config = dict(
    hidden_act='relu6',
    beta2=0.95,
    precondition_frequency=20,
    max_precond_dim=512,
    adamw_lr_other_params=0.00093,
)
Rows from block 4 of a small image classifier, named by matrix and row number. Rows with one number belong to one channel. Each number is 128 + 24 x the weight over its row's rms, rounded and kept within 0 to 255. All counts start at 0. Numbers have three digits each. After the name is the row's rms in percent of the matrix's.
After each channel's rows are labels from the 100 images, of 14848, where the channel reaches its highest value: "responds to" is what is common among them. Only what is clearly more common there than usual is listed. The data: telescope images of galaxies (Galaxy Zoo DECaLS). In brackets: how many of the 100.
# convs0: first 3x3 conv, stride 2 (model.blocks.4.convs.0.weight, 128x64x3x3, each kernel summed), inputs 0-63
# convs1: second 3x3 conv (model.blocks.4.convs.1.weight, 128x128x3x3, transposed, each kernel summed), outputs 0-63

convs0.1 094:121144076129091157161128118078109133107150139127158152093062072168096126153134109147151114138118124144122136142134103156145130130131151137125140125118106178143120137168122111133113104114085136
convs1.1 103:103151095086135119093146162118112145078118119131115146113129130125139141141108114118134126095137093131143131157143116119166116142113097095116121148153056106092139110116127155151173115129140163
responds to: roundness: round (50)

convs0.107 104:120067147139123115104154116124157118093155117121097118141163126118122106136111098147145139173120143161112168129079120115126133131119122087130186135143161128166137155095129136155092076129146118
convs1.107 101:142171081125151180099139119119131163137141161131117146113103123154104144128141093145142131112116157138139126131121128104162154117104154111134122105110138128146106148106170092120119152122197140
responds to: edge-on disk: no (87); spiral arms: yes (86)

convs0.44 101:143130152108135131140167139118144163097165090121097132151099131077165133104144131157126152143134088131132127088150118128115115114112128115148052092133164114110154128145144145084120106118139162
convs1.44 096:158103116147147123139163129118110083114128112148173106116101133114149148142184152125130126128125120113110098122185109119118180121120069160142132134124084102151099160124137144101104109127110122
responds to: roundness: cigar-shaped (40)

convs0.47 098:140113127161125093101130114158135091071155130154157136118160178140134151120118107126165087124165130147112150122120096086140115132104141110128131111176103155161130147111118162078144114117133153
convs1.47 096:176113112104129183171114112121155114119110158103135157114137129119110139095113130145123116105127144147109143163152137124148119138136093128126113139099144108121112160136125124110129162176198140
responds to: edge-on disk: no (95); spiral arms: yes (93)

convs0.96 098:096123102139097108107082122140090141151143114170109150092084153142140116101112123129126103099119157105102149128144143136118153167124160129124069124103113129171119119132110106160128161155178136
convs1.96 103:136125146191160162147138117120136135070148155121102116087153137142171119170124127171146106120118095110179130144146119102124131135113108124140125100155096126107113096115129172142111137158128162
responds to: edge-on disk: no (76); spiral arms: yes (72)

convs0.10 104:157155097134113149125141093129147104162099127126172097106121129110120125072127149157133142136151130192135076095120115164091146130153154134111097114165146158114086131146111120114135125111117150
convs1.10 112:130136107149124127128147092149102084158128104110155147124133144087138127212099166147121109124122159129103164125122128127127117164099110163126142169123105130155138106128130159138139135140115096
responds to: edge-on disk: no (50)

convs0.71 098:126155110158164152121144110099141164135162124100147133113150130078115079171129132130141183102133141123139162128082130098109103155155144156109111165153099140129096121114167100125126123142137105
convs1.71 100:109136106141110133149134101101086159162108089110171112142143153103139142139186120127117109144108119152137145140178147100147096115131190144121150127189121154111110167158145120152113131136133122
responds to: edge-on disk: yes (36)

convs0.119 089:093109113101128147110101160128120139129104126121163152153103098139113172099145113142132101143156126192113170129169120081109145155124116146177124129144093117133140177111120115165132102135109124
convs1.119 089:119124151125133170112111137171164114134137156112128080159113157123130162089116094125138135120087146092145132120123138152119117091080163107130129163138105126102134150153110088114140102138118117
responds to: edge-on disk: no (77); spiral arms: yes (64)

convs0.92 114:087124142147111111093161094146118183124130126088134116127131130193125114147137133133179132134147128115109122143118115139129169129134169142105146126127128109095118200131090134171107145100130136
convs1.92 122:173166137113121163129154154144136082115116124125130123146131112132123117103116131142140127123116143085122110104096124111094145189127130127136118147143115177095204153149118119207152146165130075
responds to: edge-on disk: no (88); spiral arms: yes (82)

convs0.30 099:102163105104097141116200119106140134165163128120165127121135133091120127117084123115187117144150113120084147094136116135136119121147124156080146106114124130110114142161133143178112129106107130
convs1.30 111:136167101153128185131104117119175149102133130099159116137138121145126133119102150121126139145096142145160160106164120112166082151122141119113114103141124150117154103117142163221155104149131154
responds to: roundness: cigar-shaped (31)

convs0.57 105:134106131102143143128154127116155158115135105128086111103141169109110097109107104146194165169097124119132117134128126188101143098132144118094167109140122147112152111095170140134127121145164113
convs1.57 103:170135106122184148136128125149126145106130158112109102124164137148101116136095133112145129131086120155141084113130114118106109160142141106074123136111124105143161108105137118159122160122117152
responds to: roundness: cigar-shaped (56)

convs0.8 102:105096129109099118166147093114150116129105112153124124166106164159133135128143098087128093114144131121130149063108114101121144123116132127115151182133137161109135121080094143133081160098147137
convs1.8 104:085104123161117145121135121131138152155103132156069089120074122096099146103121121122119152092058103141158118128115114143132094120128122122120164161146115093119116106111115110139134079109143102
responds to: roundness: cigar-shaped (34)

convs0.43 103:114121138114162116154089127162097173182131129105102149151108149134083138119114116101122120144089126131179136152162129073101149118104142117168141156106116100146130146097115134108111141139135093
convs1.43 098:146106135173165148101125136132095122115113099167119113130148153101143111117124120133089121146129117115146088102169105114057108153109101128163106134135137122132129113112147153128117100132110174
responds to: roundness: cigar-shaped (25)

convs0.45 112:158121115146110116122116139136146138120100112147108112110124113149109117209165106118174122157120117135109138154136134121122136119128108070135101145149111149141144121117107164114149149154097208
convs1.45 099:140111104141144068153180171140111117153099088106118137111108179110160160118156069131129082143105113138131123149125122139114098127109093183157119090106118130082126131121126144135114117187149104
responds to: edge-on disk: no (76); spiral arms: yes (72)

convs0.3 097:066146130120096133120126125155134159083137125160091101119118111100081129094124153176139145142114092142137124142104119140128174153093124131097123140095138137135136093143160156171159150137108129
convs1.3 093:146104062130133148125149117169109152131183049161147105164149106108129138111128121119116126130124097150114156114155137123124116113120105139138101140153145106159139125119132144127117149098103199
responds to: shape: featured or disk (73); edge-on disk: yes (31)

convs0.4 104:133110162141134123119114097143129125167106116119201159171120103142144126150136110109136112133136104189120165141106091107106140133166147131090087154119120116143133125079103122111139098161134130
convs1.4 095:144129091160118125129110123117147100094105145123111108137133145128117109116114141140164119180138116096135180117116111134102108106110113139102167140100127115134085137130117085118097105109148102
responds to: edge-on disk: no (78); spiral arms: yes (70)

convs0.108 098:128118145135084127080121119136117148122139192162127102135112152150144133101148132152122140174159140120133108099121095175154123122166092140196117094130119127115127125106133147126095107133089120
convs1.108 101:129124150123132134140139159147147164170142106120174123103143160136191182160149133115093114082098173134115184099167127099123109132131077093110093117152106137125136118138158113086161127128130142
responds to: roundness: round (54)

convs0.116 099:124121108110195176121151128137148101099111108162135130159102151153132126124105120109125137138123180101120159113166112105112116121083143105165120129132159182123131134114103096102123136110126175
convs1.116 096:146123165130135142150199163138123100105113153145120114149107109112152129172085146136091108083138141123156120138115145113163154108085106094120114129093112135092140118159167139135120123132132133
responds to: roundness: cigar-shaped (25)

convs0.24 104:189147151109115176108135116110110106123126190109119157107112099132120101156119133118166087159093138145126119110122112110145149131177114129161111089086096141136112094148113119149127124140143112
convs1.24 095:088146128116141098130150119115095127144102082125130140115139151117156106116133143159139140148115146123098108177136172177107072125055127111146093123170143133127116100113091101118164129121136117
responds to: roundness: round (51)

convs0.49 107:125100113120103135130172116132161106124123130125110118089100106127169088100135120144113106129144104118145138111132181116107130140105103089169102196114101111122138163138148122094119105172114163
convs1.49 104:127137155134142131124139128114099136156101098130120141111133115146142120142131126128131163159122111151152131129145102109101124122093139190173122174136117107114168096139111129130145106152119118
responds to: roundness: in between (61)

convs0.102 107:101159147140114108132159128122126137151190094170091125151125126114132152123126134159113143119175123118150149126111128121118087080113112140155216117140162105133134144127122134091128132139139109
convs1.102 099:163111121093103144059086141131164100176086078143145128110110140121079124106119083101127140128125160161131116107139162130119126121166142129143117117133138162135140121129160101108130164095114186
responds to: roundness: in between (63)

convs0.93 100:115108120108081130115129144136129140077146112141114158105156125085169100087160148149132116140110103108141121124153200121096113180133101145130124139113136147121114107117146132147134122097182108
convs1.93 096:134113109118147122108153104127160114126123118156099154115127167117137083124140118121143110125125144128162105216149141107123122122129138163113112080160114136144101090148123105176129100098112108
responds to: roundness: cigar-shaped (31)

convs0.58 095:138105122130114134121107145170111103099109082137150147090155126088152134117143144126105100152149088177106166157150105153104133139155153118082095134103160134105140124106129173155139104138141106
convs1.58 095:148126099144142124095086106145193109160126147119119125119137182115137121108161101110119124144114123133115138114119137107105132115107118108158185128153124081108095120146164123120113138144137111
responds to: spiral arms: yes (41)

convs0.12 106:152131136164157111143132110126115154124100138129157143101153150151135161151134100120109136147146128160044128151143146158133103163146076132141163102129156111131136128114111125172138175103099130
convs1.12 105:143122120180135124166086129136105145100108188117115136138141083118135140123164093170122127111096175113098129150089105135109123150162120134130113129112106166162100112162132101119131097115140124
responds to: edge-on disk: no (94); spiral arms: yes (84)

convs0.15 117:146135120155142178134154102112126080132094058174122167122081144125096125109137091131160140108122122127099144153128150159123139124163115160118099120105137115137140085143108116098144138117124108
convs1.15 100:099148116129147144138126117106147101083126146096108135146181126156118120116057104164162098173126131110122117081113121108118182120127113155114184131130145158092139099153100144141146147105108127
responds to: edge-on disk: no (92); spiral arms: yes (81)

convs0.67 088:101101139139135115099118116201143103096125138127089113105116151157138123164189121109118153156099103142125131144153127122107101153149148129123198134131117148116084116126127165118105122107110126
convs1.67 089:140112140137128152164180115169140138128154118117120109070114130125143118086162118163146169117108151144106125103102132134115149133130146164137072147175130173101161097129145103135182125095154135
responds to: roundness: round (41)

convs0.60 097:126099117116136141125124135109137147170134121164131128117164173145125160177121109104144189150167096129126156102115123117129138158147134079144115156145125093140150126085135113072155114153142147
convs1.60 092:113085151116120138142102100083114175139094123112117092136173102072152116130103141171168150117110143110117122123164126130119105117123127144109139123162174127153166136100131119121121143154128156
responds to: edge-on disk: no (96); spiral arms: yes (90)

convs0.113 095:158125134107134155130159111090163136110191098123079152102107119122175088112113130171121108166155131126091131104128140102121142108126111149095130095136175106151138145112150091140126136121112124
convs1.113 086:079143137179135165105162109157088106103132136130110094136129109136115115121101137146125131105143126123132118169149142155109114137145134107125131146136131118145168116128133085158094149081127135
responds to: roundness: cigar-shaped (37); edge-on disk: yes (34)

convs0.38 094:142093117119116119081113096099143098151088133133144145139145097180110077144146115139130165178118149108152098134107102137152160132108094122090130124114123096111125117152126122138135157114182104
convs1.38 093:148114187127134103142161134149102142126150116120156113151110130148107152148142081104137102110156097151116144177133159142072124122091120136136116096154120089092110141117132132115127128155117142
responds to: edge-on disk: no (91); spiral arms: yes (83)

convs0.127 095:173175117124133120141131134103149124135137204108152136106117164156181116109133128115114135097113111118191110115121132105118116114128137116184135115123123130083110115169106129107140129147166132
convs1.127 113:138152143121106128139152132161119147149138109143168095076125146125184161148154162142128138086119102136120139125146147111125129123161127130135113158125151102152101115145130085099162109123106122
responds to: roundness: round (43)

convs0.89 101:129155150131096116185101117136134111141107105185122117173102163165156136143130097139117115148129109106114111142123103120091118145148111092115122138115162119122131158100156137117096154067159153
convs1.89 095:139086106131152115161145142121139091091140127124122120113145108128094131128108108133104131112130126142134112132104134118132069125195090125137118141111132114141118119104153123130132169131108159
responds to: shape: featured or disk (88); edge-on disk: no (75)

convs0.109 102:100103131190100147132104115130098101101099105101119136154124173113166120136119127158116086129153096132079129116121099138157139133150127126183090101158138105153135127105133125129090103125160127
convs1.109 101:102114062139124157123117111105123122163145127115113124110176101118120120112151151157082132134116112159140170088104128144143107097133114151157124097113158120165120154150140101103117121139138112
responds to: edge-on disk: no (93); spiral arms: yes (82)

convs0.33 085:118155135125098095186145147126096106176125086116106122135108144122109116138124103132169194141123096113140138148103101150119153137165124087131136108102104154140086123103144124129134095132163146
convs1.33 079:156131095122139132138142115120127149116126088155095123140124101121126126115074132118095134110142152143175133100132112163133131112141087162112160123122117165115122139106140161164121179136143109
responds to: edge-on disk: no (89); spiral arms: yes (82)

convs0.79 095:109090161112103142127099134182117171129133111127126150165134127154158158135128119112123084133125098176097136094096088097127146155144139132154103153089115113170141154149110130100126135150161126
convs1.79 100:139137118139125148156119119117167082171135121145112115100157130137137136091137086121165168132114132113131105113154134094094113101110142140168130150097132101132135136155125098083126117144152128
responds to: edge-on disk: no (81); spiral arms: yes (72)

convs0.29 088:118133097133090117121163152142127133122120061135125129098084170086154164118118123127136114128135111097103128129183159163112149141093107122112107127103138121111151111097126170101136108144148087
convs1.29 099:126109125125156134088154130103116098170118152126124119119141086165151128125147150157124124141124127080158144115105102152149158084072076158152157123124123137142160077147110147136091124145101141
responds to: roundness: cigar-shaped (26)

convs0.97 087:084165128087115108124121116164118111136128151102088154141171125192129103129124115114108149130122154133126118122120083116117152146136158126108108140097136134126170155171107145189105158110113135
convs1.97 092:165139117123155108192119163139097138090156074154136111126134132131132122142154182119143126130114162154123100083138151126093106161107125158171123119121106129131139132129130126095095103131165081
responds to: edge-on disk: no (88); spiral arms: yes (84)

convs0.27 096:109162129141129156125154096108119100119129117129155099199102122126126148094131122166106169116120142108106113086138102085144139125130150144129159147092114167142126159133139106140148137101156185
convs1.27 098:132133123135076127142139127121173150114161104118096120139154101141112132081068116121086116105131104103151142125115123149107152135173117090112118110078111153095124124159100149102147141141096143
responds to: shape: featured or disk (88); edge-on disk: yes (43)

convs0.95 092:161096140118129168101098156102139117136162079125113129101146101150136070128124106106099168120120138155096115110138123150117149143170107129087100138104119120156103134133138173100155168141108124
convs1.95 095:154126114131161106120118111130115112074109129132106110102139161107101120132135134143119113159121122096143102102112092135172131117112179103107145117153140127106099160104120109134136135088060189
responds to: roundness: cigar-shaped (26)

convs0.104 092:111126118154125089134116107127128111126094129121158154128069148092092141120119133153124141097132098160130099178123135111159160128132128102119088069150128110063138110113111114143152103155120131
convs1.104 100:113148102159153086140137114157177138130177108136106166154151098140131126130073137117133099114139134116126119108111130090082147109123120114122145138143120116164137094182100123117090159152116110
responds to: edge-on disk: no (90); spiral arms: yes (81)

convs0.77 102:139105126182123072104105130120147083107126136150132148165106107099148132122089135132087156120151133097123146191141156110136101080131126175151136117149130111132152128173139122137110122121127114
convs1.77 091:137130145117113114146132139098173170129151154109130113125140094123117128142171114154089124090154138198126113114115146110146155127125156154119114119090079131078121161175156135106110123158139154
responds to: edge-on disk: yes (51)

convs0.114 092:119166136087080101121134161127074124153123151149100114180111103114140156140087160114142131089093115122126155139103137102135133087133090093156149142120119125131113147165131134136139102111162144
convs1.114 089:139176115167126136122121135093147111119140147135125119075108108142143124123122162123135164135125136134125146135129136132186115149145106105115111160079114095181116128117126106097117145098118165
responds to: edge-on disk: yes (45)

convs0.82 088:101105130161087131108153145116138136118133163115121084124125144097102132136134120120099167125124067094172097110081119162146116119144174105107115175109124136137135107145170123161111132129104146
convs1.82 103:133139105126078137158149121112166148105094090154150121133119123137093130096108123145092134123111108100147131134134099157094119117133151146143146097095123154110074155129106091134113140111140132
responds to: edge-on disk: no (81); spiral arms: yes (75)

convs0.74 107:136089121170136162150117121137110100127147096170090125116097125147130138122082135117099105130129119099161161116097087123155145150134114103137135093144167104171146130103099104110159181133136117
convs1.74 104:101143124144151147088118121090095109105125102121115117122126115174107150095086101133124135150143121144137113124132069150145133133140105110123082141152212134181107138116157091082180154121140131
responds to: edge-on disk: no (89); spiral arms: yes (78)

convs0.111 097:125141122100154126127149152134114151174107119107158095150123122136165065103111145118133134162126128147103122126166140140111126116130146133124115131146170101173120128106163159137083072120150076
convs1.111 095:161120137104134138091163138140101131088103102130121126176134149109134148123155139101162129126132088118146149136159118136100189083126140108163140160147140131141134141075151132134159102141088133
responds to: roundness: cigar-shaped (50)

convs0.78 097:142105137138146121158126120124157169177131093109121114119123137121134103094141113101072151127147146142134131145101102089100159099115185164132104143155148177144116146104162117087108140108127137
convs1.78 098:113087096148141127105162152131125133135142156146116111174125101143123109120142148130108071141107090139117133096176099129104111145107107099160125110128140163110113170143111117126098151118121126
responds to: edge-on disk: no (80); spiral arms: yes (68)