A small image classifier, trained from scratch: held-out accuracy 89%.
Rows from block 5, named by matrix and row number. Rows with one number belong to one channel. Each number is 128 + 24 x the weight over its row's rms, rounded and kept within 0 to 255. All counts start at 0. After the name is the row's rms in percent of the matrix's.
# convs0: first 3x3 conv (model.blocks.5.convs.0.weight, 128x128x3x3), inputs 60-71, a 3x3 kernel for each
# convs1: second 3x3 conv (model.blocks.5.convs.1.weight, 128x128x3x3, transposed), outputs 60-71, a 3x3 kernel for each
convs0.63 096 [140 159  94 126 110 162  70 149 126 126 122 111 129 137 171 136 118 145 122 122 101 138 122 121 150 148 122  88 114 129 118 110 129 110 146 129 125 135 158 111 140 144 103 162 161 141 146 124 103 117 113 147  93 169 131 133 131 130 117 134 151 156 103 123 138 124 118  97 140 121 108 152 119 150 124 113  76  47 103 111 151 109  83 141 101 160 190  96 156 171  96 103 127 100 160 146 143 155  99 112  89 105 150  83 146  99 176 107]
convs1.63 101 [ 90 125  88 141 101 186 152 129  96 140 202 127  71 124 150 140 124 125 104  98 121 115 119 133 117 131 149 172 149 149 132  99 123  80 101 148 117 128  93 160 106 124 151 132 115 122  79 141  99  91 115 110 126 135 105 155 121  84 166 136 138 114 138  97 147 120 148 125 147 125 135 123 144 115 110 127 115 177 103 129 100 120  74 137  96  96 102 148 100 102 112 150 116 129  93 157 106 161 159 110 194  83 161 127 105 124  95 102]
convs0.64 097 [131 101 138 137 154  71 163 114 144 127 108 121 147 138 173 112 169  81 170 173 106 106 122  90 125 167 119  90 135 113 133 157 122 117 152 142 107 125  74 118 129 122 130 119 108 171 148 149 117 110  87 140 114 139 160 127 145 157  98 176 101 112 128 130 134 137  67 150 123 136 139 147 125 110 121 115 123 164 110 139 146 127 149  76 136 110 108 112 131  32 133 149 139 119 138  94 102 143 145 122 126 122 127  47 153 141 154 129]
convs1.64 096 [197 123 109 147  70 109 131 151 139 119 144 131 116  82 103  77 103 112 134 137  50 177 146 109 150 116 117 135 127 116 178 140 111 120 146 136 147 151  94 128 116 112 179 141 123 145 149 120 145 165 144 149 142 113  92 148 158  80  61  85 107 127 106 136 133 175 192 109 140 154 130 130 103 148 124 127 139 111 115 115 155 128 164 122 132 127 151 136 109 121 133 118 140 132 153 138 153 116 127 107 139 160 112 120 137 123 147 141]
convs0.65 101 [114 132 114 153 104 113  67 127 113 130 125 183 141 151 127 101 121 143  85 160 127 139 151 154  98 146 194 110 138 165 102 111 173 114 117  82  73 134 160 154 119 140 112 142 166 114 134 120 115 130 141 100 122 119 125 118 144  97 191  86 147  75 106 135 125 129 110 143  97  91 120 145 147 141 149 111 165 138 108 144  86 139 104 109 143 170 149 131 107 160 151 151 128 129 156 143 113 154 117 176 158 152 100 121 140 159 153 158]
convs1.65 099 [153 172 168 117 141 136 164 151 120 126 133 115 138 148 135  89 155 122 128  96 104 110 151 170 150 112 108 150  89 129 107 139 106 131 165 137 107 137 138 107 108 142 144 140 127 133 143 112 110 135 142  53 126 104 116 130 153 112 131 139 128 100 136 120 158  99 101 110 124 118 130 132 191  85 141 133 160 145 100 116 187 173 189 186 141 102 148 151 154 145 132 147 103 127 175 124 129  99 122 114  86 142 153 162 100 104 145  97]
convs0.66 099 [109 139 141 159 144 121 147 137 116 109 118 137 160 139 113  97 155 146 112 126 123 187 136 131 116 129 119 119 107 126 108 122 133 132 121 100 159 140 114 151 152 104 130 110 102 108 116 132 140 131 128 158 140 106 163 161 124 154 129 126 129 117 160 130 146 186 148 156  98 159 132 130 160 141 143 139 119 102  94 103 116 110 126 148 111 132  93 161 141 104 125 147 123 147 140 145 109 137 128 110 144 158 129 124 169 109 149 100]
convs1.66 104 [140 182 109 161 104 140 157 139 136 103 141 116 117 124 144 128 144 119 126 119 116 163 173 143 107 147 116 152 140 127 141 120 141 125 114 134  91 116 101  97 118 125  93  98 137 179  96 113 134 108 111  92 171 119 128 141 104 135 140 151 111 124 148 158 147 138  70 112 117 134 106 114 138 136 131 134 102 148  89 109 130 115  82 114 143 142 132 122 139 148 154 168 108 186 136 149 151 122 153 121 170 125 127 143 126 109 106 111]
convs0.67 095 [148 175 150 106 141 108 112 158 120 134 133 108 123 154 105 141 155 114 108 120 110 138  81 114 119 128 159 137  94  80 111 108 141  85 128 128 125 140 188 143  99  91 158 156 157 110 128  88 172 150 119 141 131  64  92  64 123 149 119  96 156 116 137 140 129 137 117 131 104 126 124 136 116 120 132 134 135 123 143 135 164 139 102  88 129 126 105 131  97  47 141 100  99 121 141 139 129 151 185 105 146  88 151 111 112 118  86 151]
convs1.67 096 [116 142 117  97 163 145  76 130  93 153 100 118 129 131 123 120 154 107 136 152 131 124 120 129 112 101 130 167 113 117 142 136 121 132 136 133 111 133 138 135 138 106 196 119 116  93 103 128 109 132 105 124  73 113 108 120 122 156 169  92 128 166 147 150 135 194 127  87 140  77 188 107 106 127 116 147 172 150 114 128 149 112 118 131 124  98 120 116 126 126  94 128 145 133 138  88 136 126 131 139 100 133 117 163 141 126 115 122]
convs0.68 097 [106 147 135 131 111 118 123 127 116 128 181 115 108 154 144 115 146 140 154 128 113 137 118  83 141  91 112 135 137 159 142 165 121 114 172 115 151 138 152 139 100 172 173 133 115 107 107 127 150 165 110 128 134 128 144 130 151 115 134 145  95 126 118  80 179 144 116 126  91 124 108 119 139 121 137  77 134 118 131  99 132 169 170 110 120 109 163 125 140 104  76 130 146 119 145 124 157 147 118 160 127 108 129 127 121 120  98 102]
convs1.68 099 [170 154 169 124 106 153 135 135 141 110 133 163 135 140 126  98 103  76 108 124 117 151 117 144 125 171 168 111 121 159  96 147 165 174 154 121 111 175 111 106 163 135 124 148 171 113 106 118  74 123 133 141 121 136 157 110 110 126 112 151 136 178 114 205 146 121 136 116 155 106  90 149  89 111 102 107 107 119 103 135 163 114 146 109  98 123 136 107 125 166 117 106 129 142 119 107  97 124 131 147 165 180 138 125 155 112  86 145]
convs0.69 093 [101 148 128 144 109 116 142 146 147 126 106 116 108 182 140 159 146 131  94  92 145  95 141 120 105 128 154 169 125 120  87 118 140 126  84 152 167 129 174 123 107 135 146 145 138 160 135 113  97 179 157  94 139 126 141 134 127 114 107 106 142 127 130 167 156 131 109 150  92 157 134 156 145 164 156 100 112 143 148 142  97 117 110 136  97 157 107 123 101 130 155 131 117  80 127 121 123  88  86 125 177 168 116 152 124 123  88 162]
convs1.69 099 [119 121  97 108 132 105 137 115 120 140 100 132 144 106 148  99 128 114 130 148 120  94 115 117 132 107 107 127 127 172 111 108 127 124 127 126 105 175 168 152 166 120 128 154 162 149  96 115 133 128 110  81 120 114  88 180 145 116  72 150 132 138 127 134 130 131 141 128 131 113 112 115 131 179 115 145 129 130 122 127 122 130  94  75 133 134 107 124 142 118 118 139 167 137 133 127 124 111 160 144 138 168 141  92 129 138 134  99]
convs0.70 091 [133 135 127 135 144 157 100 177 115 115  61  88 122 110 113 125  93 114 150 160  88 158 149 138 144 115 120  95 142 169 118  95 124 134 134 100 118 165 139 149 133 136 178  99 120 135 108  73 122  92 107 124  87 114 127 107 154 130  71 123 125  80 138 102 151 135 102 144 115 103 111 155 137 119 178 138 125 110 125 133  97 107 104 127 123 117 137 127 156 122 125 102 128 150 106  91 120 154 128 144  95 166 131 118  85 124  98 118]
convs1.70 088 [116 148 128 119  99 168 177 114 126 158 142 138 111 121 105 113 123 126 111 121 138 155 113 130 112 137 147  99 139 164  99 102 151  72 113 103  99 152 155 120 122 132  98  88 165 142 138 136 101 126 117 106 128 160  90 155 137 139 183 116  97 127 134 135 117 149 162 146  84 150 101 123 131 132  90 127 136 161 131  77 145 157 126 110 132 129 163 131 104  94 121 108 124 142  82  96 128 165 118  93 121 135 111 120 126 139 129 159]
convs0.71 096 [103 128 140 161 148 143  98 229  92 121 186 144  99 129 104 119 121 131 103 109 119 133 104 111 149  93 134 117 113 153 141 139 110 134 126 104 126 151 150 135 171 142 123 146 197 119 137 144 163  99 119 181 118 146 111 133 120 124  76 122 177 142  39 127 130 113 136 120  73 105 189 131 114 131 101 145 102 117 101 143 151 131  93 108 121 122 181 110  96 150 169 135 123 118 112 103 156 123 109 170  96 137 121 137 147 137  70 169]
convs1.71 101 [114 147 136  77 154 135 154 129 123  19  85 132 153 103 116 140 140 121  92 116 114 139 155  74  95 123 122 155 104 100  98 145  99 150 139 120 163 117 140 152 118 140 136  97 103 115 136 148 123 163 143 142 109 144 116 117  72  88  77 107 132 137 111 142 135 142 123 139 108  90 172 130 163 132 121  86 180 129 122 130 128 132  90 125 162 124 119 105  93 133 129 120  77  97 111 142 100 147 128 126 138 143 123 108 139 115 140 161]
convs0.72 098 [181 129 126 154 135 115 128 114 137  98 123 128 149 120 113 176 122 130 110 170 118 140 117 128 123 145 122 170 165 151 130 158 142 120 108 110  72 126 116 167  84  92 117 141 120 133 133 114 116 163  97 108 150 117 106 162 116 155  78 109 143 119 105 124 148 126 166 116 136 112 100 116 148 160 129 130 152 150 140 121 102 178 108 105 126 131 152 183 150  70 118 123 124 121 109 164 144 139 123 111 108 145 150 117 149 140 127 137]
convs1.72 098 [111 136 100 135 118 135 146  90 171  93 142 159 155  73 100 158 145 169 132 116 139 102 129 125 127 157 105 117 140 129  92 123 126 110 141 160 147 122 117 131 156 156 114 109  69 107  88 110 120 132  95 135 150 143 159 138 133  96 106 124 106  88  95 119 105 130 148 139 145 128  95 136 143 100 143  95 135 122 136 122 106 127 156 123 142 102 122 155 138 141 132 132 135 120 140 163 102  92 139 117 141 130 141 131 119 167 114 132]
convs0.73 101 [135 167 109 160 114 112 138 115  45 123  98 143 134 158 147 150 160  78 138 138 129 133 140 123 132  90 126 125 104  86 115 105 103 115 119 107 162 153 123 144 152 138 117 189  98 130 152 151 138 154 130 137 113 110 120 135 127 119 124 165 109 129 166 109 137 154 171 129 101  94 120 112 133 130 122 151 113  77 150 109  76 135 109 103 150 114 121 106 138 115 140 104 153  89 187 151 153 100 140 122 120 136 108  92 135  68 101 145]
convs1.73 099 [ 80 140 104 168 147 120 110 146 109 158 112 105 126 145 138 161 152 162  85 167 129 161 137  92 171  92 104 114 145 143  98 131 134 148 173 141 116  80 130 132 129 155 145 169 117 137  75 119 149 121 108 109 130 106 136 153 110 163 154 119 128 113  89 121 141 133 109 150 126 121 144 162 145 123 124 100  68  93 147  85 126 139 109 137  91 137 128 121 115 115 111 142 117 104 114 135 139 142 151 163 131 102 171  87 120 119 115 147]
convs0.74 106 [115 119 147 122 174 118 140 170 148 123 123 131 134 156 159 105 123 142 123 110 138 133  76 140 136 170 132 175 169 147 130  70 133 102 100 126 174 117 111 135 136 128 137 138 118  97 123 132 134 129 139 131 174 150 156 149  98 116 133 106 131 146 130 155 128 122  91 198 115 162 107 105 105 120 130 151 159 132 175  91 138 112 150 159 126 104 114 111 103 132 112 146  90 115 156 149 158 137 141 100 130  86 107 150 160 135 149 100]
convs1.74 105 [100 108 126 105 131 139 157 155 122 124 115 133 141 138 151 154 146 134 108 134 139 122 153 138 217  78 132 146 116 107 127 185 132 107 120 145 128 100 136 126 141 119 127  93 138 151 178 152 151 152 119 132  95 132 131 129 114 136 145 168 156  87 101 129 157 139 116 127 141 131 127  89 117 174  74 130 102 123 110 132 138  94 190 164 155 153 115 145 138 101 141 162 140 136 125 145 121 121 128 164 113 103 131 116  87 156 125  90]
convs0.75 094 [162 135 146 122 131 112 126 149  87 107 121 139 188 118  98 175 138 147 130 140  76 146 121 169 142 123 105 138 109 132 109  98 145 126  96 117 119 130 128 102  83 123 136  90 117 101 121 121 119 145  92  96 142 104 165 156 119 114 146 144 126  95 114 195 147 111 106 130 148  99 118 132 147 158 110 133 161 141 109  92  99 150 150 145 145 128 156 111 130 130 114 159 156 161 118  76 167 157 162 105 145 146 114 144  64 110 112 163]
convs1.75 097 [111 142 144 134 132 144 104 148 142 100 111 118  97 147  77 144 166 144 146 130  73 112 114 115 111  76 135 155 103 146 118 135 141 119  57 160 117 122 120 130 135  94 129 131 109 119 130 122  88 145 114 136 103 147 133 141 143 151  95 105 160 107 102 172 140  94 102 113 142 109  67  79 120 152 185 121 187 164 144 137 119 132 124 115 146 131 117 140 147 147 135 109 108 140 185 115 153 133 103 129  97 117 154  80 145 125 131 118]
convs0.76 098 [108 115  85 147 138 132 133 105 145 123 148 169 112 150 104 110 109 137 107 102 150 142  98 124 127 117 132 146 148 151 124 129 117 111 133 119 112 139  89 129 219 125 143 139 150 146 159 162 108  98 128 114 162 106 141 124 162 138 125 125 164 133 123 139  90 123 127 123 133 101 132  95 118  97 126 125 131  89 123 113  98 125 138 120 133 115 140 134 207 152 144 136 127 117 102  95 161 100 123 123 122 129  77 136 107 160 107 145]
convs1.76 103 [141 140 122 172 117 166 129 137 123 173 150  83 101 157 113 150 127 124 179 136 145 122 130 120 161 135 119  89 164 137  99 148 123 116  90 119 153 116 118  75 129 137 180 125 124 140  84 125 132 136 106 130 133 131 160 126 133 132 146 165 145  95 118 112  86 178 119 120 116 131 133 113  91 105 114 115 151 102 128 131 148 146 115 128 140 134 139 138 150 135 118 124 111 128 106 149 130 127 125 119 102 105 132 138 129 137 109 126]
convs0.77 094 [155 125 123 128 109 126 129  83 136 144  97 120 131 106  91 126 122 143  94 137 172 109 127 137 167 128 129 139 170 125 152 145 144 132 122 151 137 136 106  92 107  94 124 101 113  95  77 123 156 113 194  99 153 132 152 154 116 189 142 118 138 164 164 119 149 114  81 150 111 120 123 163 159 109  97 104 108 147 108  91 101 165 147 181 138 139 130 143 128 147 178 149 127 102 149  57 126 129 144  44 111 131 164 179  86 109 113 107]
convs1.77 096 [134 109 108 123 145 129 114 122  93 115 125 162 127  76 173 112 154 111 131 145 139 157 147  92 144 113 104 125 127 124 116 119 152 153 194 129 162 133 106 141 138 125 132 127 176 137 132 124 105 123 140 124 169 120 180 156 146 161 168 134 111 117 188 155 150 171 139 110  96  98  71 119 131 130 168 132 152 127  98 135 145 109 121 160 155 109 137 148 131 111 128 114 124 115 114 139 142 132 135 132 150 154 134 124 108 106  99 145]